A small multi-label audio tagger, trained from scratch.
Training: adamw at rate 0.001, 11900 steps, batches of 64.
Data: trained on synthesized solo parts of chorales (CocoChorales), 39062 training examples, 19.5 epochs.
Rows from block 13 of a small multi-label audio tagger, named by matrix and row number. Rows with one number belong to one neuron. Each number is 128 + 32 x the weight over its row's rms, rounded and kept within 0 to 255. All counts start at 0.
After each neuron's rows are labels from the 100 clips, of 14976, where the neuron reaches its largest size: "band" is the frequency band that holds the peak; "top examples" is what is common among them. Only what is clearly more common there than usual is listed. The data: synthesized solo parts of chorales (CocoChorales). In brackets: how many of the 100, against the usual share in percent.
# gate: MLP gate (model.blocks.13.mlp.gate.weight, 1024x384), inputs 96-191
# fc1: MLP up (model.blocks.13.mlp.fc1.weight, 1024x384), inputs 96-191
# fc2: MLP down (model.blocks.13.mlp.fc2.weight, 384x1024, transposed), outputs 96-191

gate.204 [122 160 116 122 145 112  44 123 168 161 128 160 144 162 181 120 106 157 221 148 162 159 137 108 132 147  91 153 125 107  92 141 127 114 115 119  77 155 137 122 192 212 106  76 127  88 140 168 123 119 116 153 106 155 159 112  99 117 137 157 114  88 122 103 159 142  84 118 134 149 151 102 125 195 175 115  85 139  84 172 147 103 129 160 127 126 150 126 118 150 109 111 120 105 107 169]
fc1.204 [ 96 161 100 146 134 110  97 195 135 162 133 107  90 128 107 136 113 103  97 145  98  84 131 130 109 126 151 181 148  82 151  77 153 128 142 153 145  93 139  99  90 138  60 161 199 107 155 124 147 153 122  84 181 138  85 122 113  92 120 139 111 114 128  79 101 114 127 167  95 142  88 166 103  88  95 159 100 134 127 151 147 130 148 160 186 143 111 146 126  97 124 149 171 175 185 149]
fc2.204 [157 120 125 139 139 104 164 167 148 140 183 105 116 143 119  16  82  87 122 102  91 138 121 109 142 167 146 125 118 121 138 105 118 127 132 160 173 138  90 105 144 116 166 149 128  76 132 151 156 126 160 122 128 152 122 120 116 156 106  99  90 158 152 130 152 158 153  82 150 133 144 112 134 122 122 146 177 139 113 143  55 148 104  92 200 109 168 105 223 136 129 119 136  90 112  87]
band: 1000 to 2000 Hz (50 vs 25)
top examples: note A#4 (41 vs 10.6); horn (35 vs 7); note C#5 (31 vs 9.9)

gate.485 [112 125 158  90 184 137 171 136 128 113 158 117  62  75 155 130 114 144 188 127 168 176 167 118  92 231  99 118 128 132 116 115 127 130 120  93 155 188 122 118 179 135 155 122 102 116 140 125 134 198 123 178 167 146 116 138 139 125 111 162 126 112 119  97 137 159 135  82 134 164 191 124 222 114 134 107 148 161 140 101 133 145 118 109 107 125 134 131 113 125 122 145  82  92 122 130]
fc1.485 [106  87 112 182 105 113 139 133 176  99 158 135 111 131 141  96 107 120  86 120 113 117  46 146  67 157 105 182 128 173 132  50 120 112 106 148 183 165 107  92 173 124 128  95  75 101 122 156 136 108 137 161 161 152 144 110 203 155  82 164 130 109 141 141  73  93 145 145 156 136 143 143 132  93 112 150 135 101 177 105 191 132 121 147 114 168 106 148 136 121 133 132 125  76 167 110]
fc2.485 [123 117 133 140 134 133  95 147 140 120 197 159 134 180 136 192 170  99 114 121 198 121  88 134  97 150 143 130  93 120 112 104  90 185 142 154 110 131 134 158 143 164  57 148 125 124 103 131 120 135  88 125 165 144 126 137 150 147 141  95 123 136 145 157  94 116 167 123 173 111  77 115 106 122 178 148 130 109 105 101 228 180 120 132  60 153  79 135 221 129 101 175 104  80 134 127]
band: 2000 to 4000 Hz (60 vs 25)
top examples: note D#4 (91 vs 11.2); note F4 (67 vs 9.3); viola (55 vs 8.4)

gate.607 [ 55 115 140 168 137 179 144 107  68 124  83 118 143  54 138 107  99 126 107 115 139 136 222 152 127 162 176 116 168 126 147 129 143 123 153 141 128 128 125 135 180 120 171 167  56 142 141 103 127  72 151 203  93 142 108 103 109 117  92 173 166 136 142  95 156 145 112 137 135 146 143 117 136 131 120 129 137 147 161 181  81  90 173 116 111 150 137 127 131 129 126 113 130 180 153  93]
fc1.607 [ 70 130 100  65  79  93 145 114 130 113  72 167 114 160 103 124 158 138 119 118 124  85 106 120 141  66 127  78 136  83 145 102 132 128 144 131 118  86 168 122  88 109 105 111 140 173 113 160 125 144 102  98 139  87  86 152 139 116 165 112 109 153 108 150 116  93 178 159 116 137 108 100 150 112 138 119 114 128  84 102 115 205 126 153 138 132  70 131 146 120 158 116  97  67 162  97]
fc2.607 [119 109  87 128  99 136  63 121 116  45 142 144 136 120 128 185 112 135 127 139 107 115 125 148 101 122 119 124  96 118 126 138 140 127 145 174 112 114  81 115 135 107 212 133 111 120 136 118 123 108 157 122 162 109 134 133 103 184 111 119 124 118 166 129  96 138 115 143 203 122 100 130 122 108  49 131 134 144 132 140 153 127 145  99  83 119  23 131 170 132 118 184 116  93 135  95]
band: 250 to 500 Hz (53 vs 25)
top examples: note D4 (45 vs 12.4); note D#4 (44 vs 11.2); note F4 (39 vs 9.3)

gate.513 [168 183 200  84 167 147 170 105  99 112 112 128 119 144 133 121  85 192 140 140 144 128 141 133 109 180  99 156 137 110  84  90 157  87 138  94 113 108 123  90 142 146 248 148 122 110 144 150 112 174 135 140 148 116 109 149  99 119 140 145 119 148 145  96 143 218 154  93 137 163 165 102 199 141 107 119 147 156  93 142 103 150 148 139 182  96 160 135 127 163  98 169 111 117 132  70]
fc1.513 [142 123 136  92 172 121 122 108 143 149  75 111 121  89 142 165 177 107 177  92 120 159 162  92 148 108 146 137 161 117  98 160 131 154 122 133  89 182 169 127 109 170  58 138 129 182 125 147 116 210 107 136  88 129 112 177 103  76 161 163 106  77  96 135 173 135  69 137  91 152 142 133 154  93 147  93 121 119  92 108  59 144 153 121 107 124 194 144  94 157 189 139 178 146 145 147]
fc2.513 [133 166 215 171 129 133 162 100 116 164 186 147 103 145 123 121 123 219 119 120 101 151  75 109 148 187 102 101 124 122  68 166 125 157 120  51 136 122 121 141 142 116 179 158 121  85 136 115 112 166 117 133 141 138 121 129 111  83 125  94  95 123 103 107 160 129 111 100 146  68  86 109 142 186 139 107 126 143 151 112  72 112  79 106 135 115 225 182  55 182  76 150 124 128 143 115]
band: 2000 to 4000 Hz (55 vs 25)
top examples: note E4 (56 vs 8.9); note C#4 (56 vs 12.2); note D4 (40 vs 12.4)

gate.56 [115 113 158 201 174 163 119 162 115 125 175 132 113  79 152 156 133 131  96 128 155 158 142 137 127 110 122 184 125 152 111 147 113 180 132 158 115 105 100 129 104 130 111 144  63  55 126  97  82  99 125 133 126 134 151 159 116 152 123 124 113 131 150 133 142 113 129 118  77  82 121 140  68 167  79 134 134 144 215 140  92 130 159 109 103 180 102 127  98 122 121 144 149 161  93  91]
fc1.56 [ 58 159 147  81 142 137 146 160 152  98 139 123 184  95 145 135 113 172  78 141 103 148 144 173 125 109 142 151 122 156 128 142 144 125 136 152  84 106 127 123 229 157 143 130  68 115 143 125 125 126 124  90  94 121 151 141 118  96 100 166 134 117 131 178 125 165 118 168  90  85 147 116 179 151 139 144 131 146 134 130 170 156 138 107 141 132 114  93 137 143 116  89 134 158 203  98]
fc2.56 [139 130 156 170 129 125 129 125 131 144 152 109 152 139 145 160 151  92 102 118 172 134 137 129 123 106 113 133 130 115 149 156 144  94 102  69 124 152 144 166 110 104  42 166 107  69 157 128 116 116  94 145  72 122 116 156 106 145 138 151  91 115 125 145  61 106 118  93  56 168  69 205 114 140 144 134 128 126 173 172  58  92 138 134 134 120 169 157 131 147 149 119 140 152 118 106]
band: 4000 to 8000 Hz (66 vs 25)
top examples: note G4 (35 vs 7.7); note F4 (33 vs 9.3)

gate.327 [ 61 144 143 131  84 201 106 124 103 101 168 123 100 134 122 130 112 115 145  98 180 137 118 150 103 212 126 135 119  84 119 174 155 146 109 165 144 133 144 123 101  79 162 104 111 115 125  49 186 170  96 111 118 158 141 122 145 116 140 146 145  93 173  83 126 168 143 150 152 133  49 162 140 202 139 161 110 117  99 137 118 124 154 155  67 164 181 102 136 105  99 134  81 167  70  81]
fc1.327 [204 123 104 106 125 146 149 131 176 147  80 121 105 128 112 141 151 112 128 161  80 172 120  73 175  90 175 103  90 145 120 130 133 131 108 114 102  71 130 143  85 142 152 161 134  76 150 165 120 112 145  84 176 107 159 118 102 112 195 129 131 188 120 171 147 125 108 140 115 165 133 141 147  90  75 125  99 190 153 121 151 168  75 133 176  79 138 159  73 119  92  80 174  85 201 130]
fc2.327 [150 109 136 145 120 133  23 126 124 117 140 135  90 160 122 102  82 176 212 147  97 120 165 134 199 113 126 119 117 120 134 111 195 112 111  64 122 117 124 192  97 135 144 129  85 173 121 142 122 136 153 148 202 107 138 127  96  79 137 119  84 117 154 139 167 147 115 156 165 165 118 124 147 149 203 143 115 169 105 100 181 171  43 134 199  92  79 144 142 138 138  95 111 104 161 155]
band: 1000 to 2000 Hz (54 vs 25)
top examples: note D4 (78 vs 12.4); trombone (37 vs 7.3); note E4 (29 vs 8.9); note C4 (28 vs 10.8)

gate.378 [ 79 139  77  98 146  93 143 153 156 103 172 135 102 149 124 113  98 124 104 136 165 172 135 141  88 203 193 161 108 161 112 121 113 141 108 138 132 208 108 137 161 135 111  82 107 152 123 125  95 146 116 180 133 147 157 111 155 127 128 173 122 126 120 152 131  94  72 127 112 113 124 118 136 132 147 151 100  93 100 122 101 138 140 148 107 180 108 139 153 122 112 132  86 161  96  86]
fc1.378 [193 133  88 132 120 103 137 166 154 133  88 145 119 104 146 145 105 100 114 168 131 157 165  87 153 176 171 116 132 159 113 120 119  87 133 116 119 168 126 144 122 140 122 126 185  88  71 178 113 152 143 231 142 142 159 133 110 144 154 122 133 101  93 101 109  78 115 104 140 151 175 103 189 116 144 149  93 162 142 117 158 168 106 157 126 145 104 154 144 140  99 132  86 124 230 153]
fc2.378 [128 156  83 177 147 122 127  91 149 145 215 138  95 186 116 173 140 172  45 124 212 149  71 100 187 150 125 129  99 137 107 129 106  81 131 219 185 119 156 165  99 109 124 133 144  86 145 131 106  63 157 109 138 143 140 125 138 172 140 114 147 139 141 112 198 112 116 207 135 108 134 172 101 114  97 117 135 128 178 178 130 101 157 124 117 108 130 173 131 152 125 172 139 121 122 162]
band: 1000 to 2000 Hz (52 vs 25)
top examples: horn (58 vs 7); note C5 (52 vs 10.4); note B4 (43 vs 9.4); note G4 (36 vs 7.7)

gate.338 [158 106 165  70 123 169 161 114  96 117 135 180  61 103 103 127 143 137 165 122 123 120 175 109 159 148 101  89 153 123 102 200 160 174 120 105 100  94 137 160 167 152 155 154 143 114 141 120 143 165 115 116 157 116  98 129 108 104 112 135  40  24  96 103 145 159 108  96  68 146 131 116 181 136 109 138 144 166  90 109 107  92 109 112 111 117 127 110  84 162 173 114 132  91 112 124]
fc1.338 [111 145 144 102 202 110 139 146  78 118  96 136 161 172  90 129 108 132 167  92 173 171 133  89 103 140 131 165 136 105 109 170  73 128 107  79 104 127 134  84 165 130 129 149 175 142 148  78  94 143  80  75 153  94  94 176 119 139 148 145 113 103 161  81 139 158 118 107 164 164 142 133 177  99  85  94  86 112  89 218 137 155 120 127 145 111 136 108 135 156 102 188 110 148 115 108]
fc2.338 [135 207 138 117 133 136 229 100 103 178 109 114  81 114 128 110 176 145 123 113  85 135 107 111 190 117 119 117  95 118 117 168 155 143  87 159 108 116 141 124 140 137 151 143 119 116 143 132 107 117 189 124  48 126 135 132 135  80 137 117 104 100 152 134 184 125 114 152 131  89 118 159 113 157  59 107 130 144 128 116   0 153 190 111 133  99 156 189  58 152 170 173 148 161 127 122]
band: 2000 to 4000 Hz (100 vs 25)
top examples: note C5 (100 vs 10.4); note A#4 (87 vs 10.6); oboe (58 vs 7.3); violin (38 vs 14)

gate.260 [ 65 130 124 172  96 158 134 102 153 145 123 141  90 112 112 108 164 112  89 116 121 164 119 134 139 123 131  73 120  93 128 163 128 140 132 136  90 145 116 124 149 144 144 156  71  91  93 135 104 104 154 131  83 123 193 124 158 118 110 103  85  95 141  85 134 125 130 144 145 135 188 120 135 117 153 166 138 146  56 126 122 170 153 118 127 129 190 114 177 128 142 106 166  60 109 103]
fc1.260 [136 111 131 146 173  83 123 143  98 129 194 112 202 140 139 149 112 145 124 137 123 134 115 151  88 132 163 170 136 150 108 125 115 116 140 136 142 141 129 149 184  96 144 118 144 182 137 190  97 112 109 138 100 150 100 142 123 133 187 140 183 175 114 138 135  92 140 139 112 109 116 125 119  98 128  94 162 113 238 137 110  74 144  83 112 132 124 131 108 112 112 122  89 183 130 125]
fc2.260 [104 152 152 169 123 114 206 115 112 111 153 117 139  65 123 100 153 162 102 139  69 110 147 156  80 149 130 112 176 105  85 148 115 132 140 209 127 121 142  62 130 121 127 128 119 114 108 141 132 119 140 125 171 124 126 130 142  20 132 155  75 103 143 127  79 128  80 112 197  88  79  54 129 153 193 136 148 115 135 108  49 148 120 150 127 118 156 118  83 151 134 191 157 116 100  83]
band: 250 to 500 Hz (95 vs 25)
top examples: note C#4 (95 vs 12.2); note D4 (95 vs 12.4); note B3 (72 vs 9.4); tuba (28 vs 8.7)

gate.548 [185 113 160  35 138  82 123 122 120  80 102 156 163  84 152 155 146 130 169 145 133 131 168  96 138 100 112 165 153 162 111 194 113 134 110 146  93 119 168 112 134 142  33  91 159 167 144 124 146 132  86  72 174 133 165 126 148 103 121 182  79  32  86 171  96 124  99 127  91 139 119  97 160 104 131 110 172 103  96 110 106 162 136 140 141  92 110 115 105 136 160 118 134  61 125 128]
fc1.548 [ 65 117 124 117 116 125 124 115 108 118 148 123 106 119 174 100 128 180  95  61 141 134  85 134  92 148  93 185 128  93 133  74 136 112 115 125 155 153 136 107 124 130  76  99  99 120 179 174 131 129 154 122 149 135 121 126 148 140  94 125 115  90 138 155 135 123 109 158 157  96 119 133  94  81  95  98 153 131 140 117 117 160 202  85 130  86 197 113 179 111 153 155 132 127 153 134]
fc2.548 [125 178  97 100  93 121 177 131 128 225 140  72 148 184 127 153 124 116 145 128  20 117  69 165 145  96 131 119 112 128 200  99 126 111  95 134 120 151 141 218 142 102   2 124 126 152 132 139 133 121 134 115  73 166 120 126 145 115 139  82 177 135  84 163 141  95 159 163 130 100 123 141 121 127 139 109 147 128 169 141 107 149 145 124 106 135  99 163  93  99 126 104 105 193 134 168]
band: 2000 to 4000 Hz (83 vs 25)
top examples: note A#4 (67 vs 10.6); horn (47 vs 7); note G#4 (40 vs 9.3); note C5 (37 vs 10.4)

gate.742 [198  96 108  46 101 175 144 137  87 101 147 153  86 102  92 109 129 179  90 116 134 135 150 140 124 166 127  99 150 157 142  85 191 113 113 121 149 154 130  89 100 130 148 168  71  87 150 136 102 125 178 116 198 105 117 125  97 124 113 138 118  25 127 162 143 139 127 143  79 171 132 168 151 120  98 108 157 156 139 111 121 136 151 123 154 105 173 147 113 136 145 106 153  58 212  94]
fc1.742 [209 147  85 123 179  95 139 162 107  95 175 140 218 172 123  99  94 137 118 144 100 158 117  83  77  77 160 142 114 138  99 160 129 128 114 150  47 104 130 119 179 133 134 118 113 127 100 171  68  62 146 120 105 153 144 212  98 139 208 117 138 125 128 147 115  77  99 152 108  65 150 127 119 137 125 125 135 112 154 101 113 178 144 112 159 181 127 149 110 123 111 113 134 163 107 108]
fc2.742 [125 215 138 114 123 126 165 138 134  95 217  70 198 102 143 100 101 112 161 110  87 123 142 115 110 114 147 124 111 156 153 147 123 104 153 101 145 141  66  87 165 108 161  83 122  86 118 123 131 121 150 122 116 105 132 122 141 150 136 104 169 131 117 151  73 125 129  84 167  97 102 204 135 118 193 123 114 122 161 107  41 142 186 121 159 123 218 123  81 106 139  59  94 152 126 152]
band: 1000 to 2000 Hz (51 vs 25)
top examples: note C#4 (38 vs 12.2); note D#5 (37 vs 8.6); oboe (33 vs 7.3); note G5 (30 vs 6.4)

gate.304 [133 163 122 133 134 150 156 143 119 120  42 125 149 102 125 135  98 140 105 143 107 130  87 141 158  60  99 211 163 132 147 113 110 121 124 164 180  86 143  75 123 160  60 147 194 133  88 140 103 144 110 132  78 131 150  74 136 118 206 133 152 143 152  77 108 155 119  99 172  94 154  94  93 167 185  96 122  79  98 104 177 120 222 164 134 149  91 103 160 125 125 146 131 139 137 145]
fc1.304 [ 66 103 133 186 141 170 140 137 146 109  76 147  65 137 114 146 146 144 131 130 149 150 107 199  35 146 162  65 162 152 128  99 113 152 165 153 131 168 128 148  73 154 135 142 127 141 147  91 123 152 127 157 137 125 120 188 131 121 147 194 107 124 165  86 121 162 143 121 110 211 105 121 150 134  98 173 119 177  35 168 176 135 164 187 107 147  98 134 131 125 104 121 123 128 154 136]
fc2.304 [122 131  84 120 155 127  98 141 139 132 139 165 123 114 104 124 136 140 141 125 174 154 145 141 212 173 103 132 117 132 119  92 125  89 131  65 100 111  86 120 149 132 198 134 107 126 147 133 120 110 133 155 140 110 144 117 130 138 120 123 108 137 163 114 203 116 110 132 115 105 149  96 166 156 105 148 112 120 121 137  63 141  49 125 107 142 120  61 185 148 168 150 119 129 127 100]
band: 4000 to 8000 Hz (65 vs 25)
top examples: note F#4 (49 vs 8.6); clarinet (38 vs 8.9)

gate.406 [112 130  88 141  81 133  88  89 115 141 212 133 191 147 153 139 120 188 171 134  99 120 138  96 141 119 162 136 103 113 135 168 120 158  97 184 111 133 149 183 109 110  99 149  55 117 125 134 163 157  93 104  83 139 109  92 105 145 142  85 150 125 131 128 187 127 104 114 137  54  94 124 104 180 148 118 120 115 187 174  76 114 114 101 107 133  79  98 153 150 113 120 108 158  84 155]
fc1.406 [ 93 106   0 201  68  64 132 141 137 171 107 115 145 158 189  98 127  88 160 110 119 136 158 165 161 134 110 158  94 157 105 113 146  99 122 112 173 186  93 142  93 193 160 127  99 161  93 124 115  99 122 216 168 142  71 145  93 115  70 130 163 103 146 106 122 127 103 182 145 149 157 148 146 125 113 117  99 102 146 197 153 116  91 148 115 126 107 102 148 139 137 105  95 153 160 177]
fc2.406 [153  88  99 112  84 126 202 133  95 133 179 124 125 121 114 133 104 158 159 114 110 130  72  84 192 150 139 109  95 137 123 138 154  47 139 112 100 120  89 160 160 166  75 130 112 115 122 134 141 121 166 155 168 136 129 141 117  98 140 131 136 122 168  91 149 115 132 122 131 108 146 157 152 192 138 144 148 117 158 158 126 137  59  94 123 130 105 108 115 117 213  96 107 157 134 170]
band: 1000 to 2000 Hz (69 vs 25)
top examples: note E3 (56 vs 2.8); note A3 (45 vs 8.6); cello (42 vs 9.9); tuba (27 vs 8.7)

gate.754 [175 146 197 115 180 177 122 145 141 131 195 153 208  81 139  83  92 106 140 161  84  97 157 103 123 119 112 118 130 141 139 158 149 145 128  92  95 150 128 108 148  51 134 160 115  89 156 125 160 143 115 169 132 156 164  99 114 120 122 100 138  67 108 194 144 148 157  46 112 121 131 145 103 166  89 185 139 115 150 122  89 131  97 108 124 113 170 144  84 147 117 104 124 100  95 130]
fc1.754 [166 117 111 118 161 141  99 154 131 133 120 106 175 111 153 108 107 120 110 113 118  87 134 117  97  89 101 212 128 129 145 154 105 113 109 109 105 104 125 113 108 141 162  93 173  75 115 104 117  60 125 166 138 154 124 155 153 124  88 125  84 136 150 108 119  72 156  69  95 150 159 140  87 139  80 132 163  90 127 136 106 105 144 137 120 125 133  95 152 111 189 119 134 158  59 122]
fc2.754 [105  87  97 121 132 135 131  99 119 167  65 118  89 125 118 176 208 192 111 103 126 127  83 133 131  94 108 106 136 100 127 105 108 167 146 194 151 122 132 153 119 121  69 162  82 231 122 124 148 134 160 121  46 155 111 109 124 170 126 138 190 121 114 119 166 104 136 184 151 103 163  88 142 115 197  93 126 138 135  92 191 159 177  99 101 124 120 113  62 131 103 227 123 111 144 156]
band: 4000 to 8000 Hz (57 vs 25)
top examples: note C#5 (59 vs 9.9); oboe (48 vs 7.3); note B4 (29 vs 9.4)

gate.536 [ 79 104  96  77 107 117 149 115 229 112 116 167  99 181 120 115 143 121 106 140 180 147 108 138  95 157  95 150 147 167 114 118 130 117 118 120 166 184 116 114 123 180 164 108 167 123 115 120 123 162 112 114 159 103  78 167 141 119 169 193  99  76 136  90 124 117 127 167  88 133 155 131 202 108  89 134  64 149 113 183 150  63 133 157 130 159 123 134 149 123 101 130 119 147 192 133]
fc1.536 [ 93 115 105  76 142 155  97 112 131 127 139 179 134 142 144 163 134 121 152 104 142 109 133 125  87 135  60 170 147 134 150 118 133 165 112 154 107 182 136  96  42 164 119 159 122 141 119  53 114  97  96 144 140  77  92 142 146 142 128 146 127 122 111 114  90 106 139 137  79 136 113 173  92 129  69 123 128  88 131 134 119  83 146 159  86 146 106 138 124 154 110 156 129 136  90 118]
fc2.536 [140 167 117 100 129 127 192 153 116 161  91 110 134 184 141 164 105 147 118 148 129 126  59 135 138 127 108 154 186 153 182 142 177  98  36 214 125 156 116  88 154 132  13 101 128 146 113 134 132 174 170 133 117 142 134 134 138 110 119 138  96 113 102 141  71 112 107  89 115 104 133 142 156  95 226 158 140 111 151 132 176 139 160 147  79 160  48 124 104 106 123 166 135 156 113 118]
band: 250 to 500 Hz (80 vs 25)
top examples: note A4 (99 vs 8.7); note G4 (95 vs 7.7); violin (40 vs 14); note B4 (26 vs 9.4)

gate.525 [130 181 138 114 209 161 130 125 132 160 117 154  71 132 111 121 136 177 141 142 146 129 130  94 169 159  70 120 163 111 120 170 119 197 120 109 122 109 127 148 147 158 129 123 154 114 162 130 150 144  88 100 145 107 150 144 122 118 135 105  56  64 113  89 188 129 121  70  60 122 125 160 130 190 109 151 102 142  83 107 115 136  84 129 118 124 118 117 106 151 114 151 208  90  79 126]
fc1.525 [112 192  90 180 121 133  63 101 186 155 134 111 121 111 150 114 141 130  93 177  88  64  73 156 151 121 118 123 137 145 160  75 150 144 132 137 164 111 142 139  96 107  89 101 122 127 111 144 180  86 148 148 133 150 188 112 181 111 124  88 167 140 146 126  86  49 183 106 130 100 110 149  90 154 177 182 119 145 102  67 192 130 123 148 121 132  75 130 157  80 113  84 175 106 130 149]
fc2.525 [111 104  91 157  86 122  30 149 127  86 117  98 172 165 134 167 142  75 110 128 164 125 100 171 105  95 112  99 121 134 180  78 133  91 128  84 140 118 111 185 117  97 133 130 133 127 110 119 148  90 113 123 133 154 122 113 143 191 123 126 151 154 110 151  98  89 137 159 165 124 105 123 102 115 158 131 133 123 137 132 226 142  90 134 122 136 108 145 194 107 120  89 112 103 139 170]
band: 1000 to 2000 Hz (90 vs 25)
top examples: note C#4 (90 vs 12.2); clarinet (71 vs 8.9); note D#4 (29 vs 11.2); note C4 (27 vs 10.8)

gate.153 [136 128 169 108 182 156 139 127 136 140 120 128 138 118 150 121 118 224 162 141 102 125 117 135 121 203  85 156 141 115 119 145  95 148 105 146  97 117 119 126 195 153 124 141 119 165 124  83 108 165 138 107 167 114 118 164 112 109 116 140  76  97 133 100 169 177 122 118 134 116 167 105 159 113 142 103 153 138  89 152 121 161 114  76 133  87 139  98 106 131 157 152 166 119 128 111]
fc1.153 [ 78 115 128 137 100  89  65 176 159 111 199 100 174 146 148 104  96 147 119 167 112  84  56 163 109 126 101 156 113 138 162  55 146 132 106 121 144 155 106 126 128  91  65  95 142 100 102 102 180 111 145 151 178 140 137  88 162 144  92 116 124 130 153 133  87 104 161 118 143 123  82 118  86 117 209 163 139 116 135 150 206 123  69 146 121 130  86 112 166 103 122 121 129 142 135 173]
fc2.153 [137 120 133 111 106 135  88 141 133 117 116 115 139 207 131 149 181 109 139 136 183 100  87 149 152 110 125 134 107 154 197  82 152 145  87 186 106 149  95 168 117 135  24 117 122 140 138 151 148 110 162 125 128 109 148 135 142 215 142 111 161 140 131 135 101 110 156 154 105 153 120 125 132  97 145 163 114 120 113 115 233 124 108 142  96 120  67 116 142  90 130  69 137 148 125 206]
band: 1000 to 2000 Hz (50 vs 25)
top examples: note C4 (81 vs 10.8); bassoon (51 vs 8.6); note F3 (49 vs 3.7); note A3 (49 vs 8.6)

gate.428 [ 58 134 138 186 123 104 110  96  86  87  89 143 114 156 146 169 138 142 173 131 120 131 131 125 145  93 216 140 113 127 115 170 119  97 139 120 125  97 196 115 123 122  93  72 106 190 148 147 129  97 105 140 125 130 158  95 178 138 134 132 194 134 119 131 120 125 121 173 173 149 129 124 116 150 177  98  96  83 110 124  59 159 114 156 130  97  97 140 158 138 109 110  90 116  97 139]
fc1.428 [ 75 129 113 215 133 164 105 116  93  97 153  76  44 114 154 119 166 140 166 149 154 101  91 154 143 166  68 130 154 112 123  71 104 118 106  82 192 121 141 105  87 104 181  87 145 131 148  92 134 143 106 186 183 108  89  62 128 129  92 116 123 107 110  64 133 137 155 113 174 149 127 127 164 130 121 109 105 143  90 159 144  95 104 152 102  76 157 117 149 160 132 120 146 124 122 146]
fc2.428 [129 218 120 156 145 106 214 132 140 246 136 110 145 123 139  51 135  73 117 134  51 131 124 120 185 136 142 102 122 178 137 243 116 110 108 108 174 124 107 132 121 134 116 118 109  98 137 133 110 119 137 122  55 166 124 146 120  68 139 105 127 125 146 118  72 108 115 127 133  90 121 113 147 146 144 113 139  94 152 162  87 145  99 153 117 118 186 103 122 133 179  81 136 165 125 170]
band: 4000 to 8000 Hz (53 vs 25)
top examples: note F4 (58 vs 9.3); note D#4 (50 vs 11.2); viola (41 vs 8.4)

gate.545 [115 119 148 180 172 159 108 135 163 132 155 150 150 149 116 142 158 144  79 105 140 161 173 145 132 158  75 119  91 142 110 146  91 154 147 152 146 174 142 170 194 147 154 108  96  70 169 118 149  59 151 223 118 167  96 140 127 136  20 175 165  72 123 135 144 156 106  98 110 123 132 147 170  80 121 106  91 150 163  93 146 121 110 100 104 176 152 148 121  99  92 161 143  75 145 155]
fc1.545 [ 66 108 166 153 168 120 116 151 147 125 151 138 153 190  79 140 128  90  58  95 116 144 139 148  97 109 116 133  88 147 130 185 106 128 138 144  88 178 103 173 214  92 141 113 157  94 175 179 191  72 123 204 104 176 139  98 120  93  49 217 147  73 125 125 136 132 121  84  78 158 126 163 133 164 153 163 103 139 157 180 128  89 173 114 124 190 122 136 140 120  81 147 168 139 154 160]
fc2.545 [126 125 128 141 116 124 139 149 137 255 124  84  99 137 112 127 191 170 108 131 107 109 151  95 156 155 124 107 144 143 146 166 130 168  95 202 185 113 134 187 129  95 100 149 135 115 127 134 133 147 130 119  75  56 118 129 135 121 134 115 145 128 143 113 161 160 152  98  90  56 100  98 125 141 138 127 121 154 171 118  95 128  94 108 119 154 122 140  49 121 104 124 154 110 145 109]
band: 1000 to 2000 Hz (56 vs 25)
top examples: note A#4 (100 vs 10.6); note C5 (84 vs 10.4); horn (60 vs 7); note A4 (49 vs 8.7)

gate.391 [112 114 184 159 149 169 119 122  63 127 152 175 216  82 121 138 128 193 109 122 143 130 179 132 127 134 157 115 158  99 123 164 141 173 128 116 111 126 146 136 137  81 148 124  76 140 100  75 135 121 137  92 115  88 122 107  83 139 125  97 186  76 129 131 190 202 140 124 101 108 107 135 111 104  92 126 136 169 167 163 107 109 166  94 124 118 135 118  97 139 115 159 139 162  99  98]
fc1.391 [ 96 130 134 135 119 126 122  90  84 164   0 119  75 154 131 133 162 121 144  99  91 113  91 156 148  76 118  91  96 121 150 119 129  95 123 110 125  82 136 148  98 154 157 192 111 178 120 159 127 122 131 216  90 119 143 114 151 113 109 129 128 207 135 125 161  86 150 141 144 104 142 110 157 113 161 126 115  91 127 139 128 163 124 105  97 135 114 102 140 114 157 103 130 107 127 162]
fc2.391 [111 163 103 112 128 115 102 135  91 187 153 152  94 142 140 165 138 173 108 147  79 142  87 106 198 173 149 139  99 109 134 109 118  99 152  95 133 123 141 149 128 103 107 100 129 106 116 145 128 102 157 115 121 136 114 118 120 142 147  94 134 144 118 121 141 112 132 161 183 106 100  58 115 113 176 118 149  94 114 152  71 154 101 133 112 152 144 137 237 145  85 166 167 147 147 110]
band: 1000 to 2000 Hz (57 vs 25)
top examples: note D5 (72 vs 8.1); flute (55 vs 8.6); note E5 (25 vs 7.3)

gate.187 [114 154 141  81 101 138 127 110 116 100  87 157 124  83 127 123 132 120 217 122 128 136 128 129 134 127 158  97 128 105 128 138 169 131 136  89 110 125 137 107  91  99 192 133  89  94 190 166 159 147 128 112 108 139 174  83 156 151 134 111 131 125 159 178 126 171 128 164 123 209 155 168  90 128  52 132 146 124  97 133  69 100 123 129 117  47 194 149 102 135 115 125 111  69 107 111]
fc1.187 [164 154 125 170 199 150 104 152 130 192 125 152 170 167 134 138  97  93 111 103  91  95  86 139  99  88 106 125 136 109 140 165 106 118 158 131 105  87 163 123  97  77 138 136 228 116  87 114 165 103  60 142  93 118 127 163 156 109 155 137 133 126 129 121  81 102 197  78  99 154 148 136 101 168 167 170 149 170 107 130 151 107 114 160 126 101  89 136 131 129  88 131 150 128 150 117]
fc2.187 [133 152  67 191 149 137 150 102 107  89 124 128 156 110 145  81 130 145 124 128 171 133 130 138 174  83 117 134 131 107 138  96 103 146 140 186 109 148 135 179 100 143 148 113 113  71 141 105 127  95 130 148  95 170 142 122 138 150 133 135 153 135 136 128 146 115 107 143 169 102 151 112 115 143  39 118 141 116 119 137 168 101 130 125  83  93 131 124  61 149  89 131 118 219  98 168]
band: 2000 to 4000 Hz (52 vs 25)
top examples: note C5 (51 vs 10.4); violin (43 vs 14); note D5 (25 vs 8.1)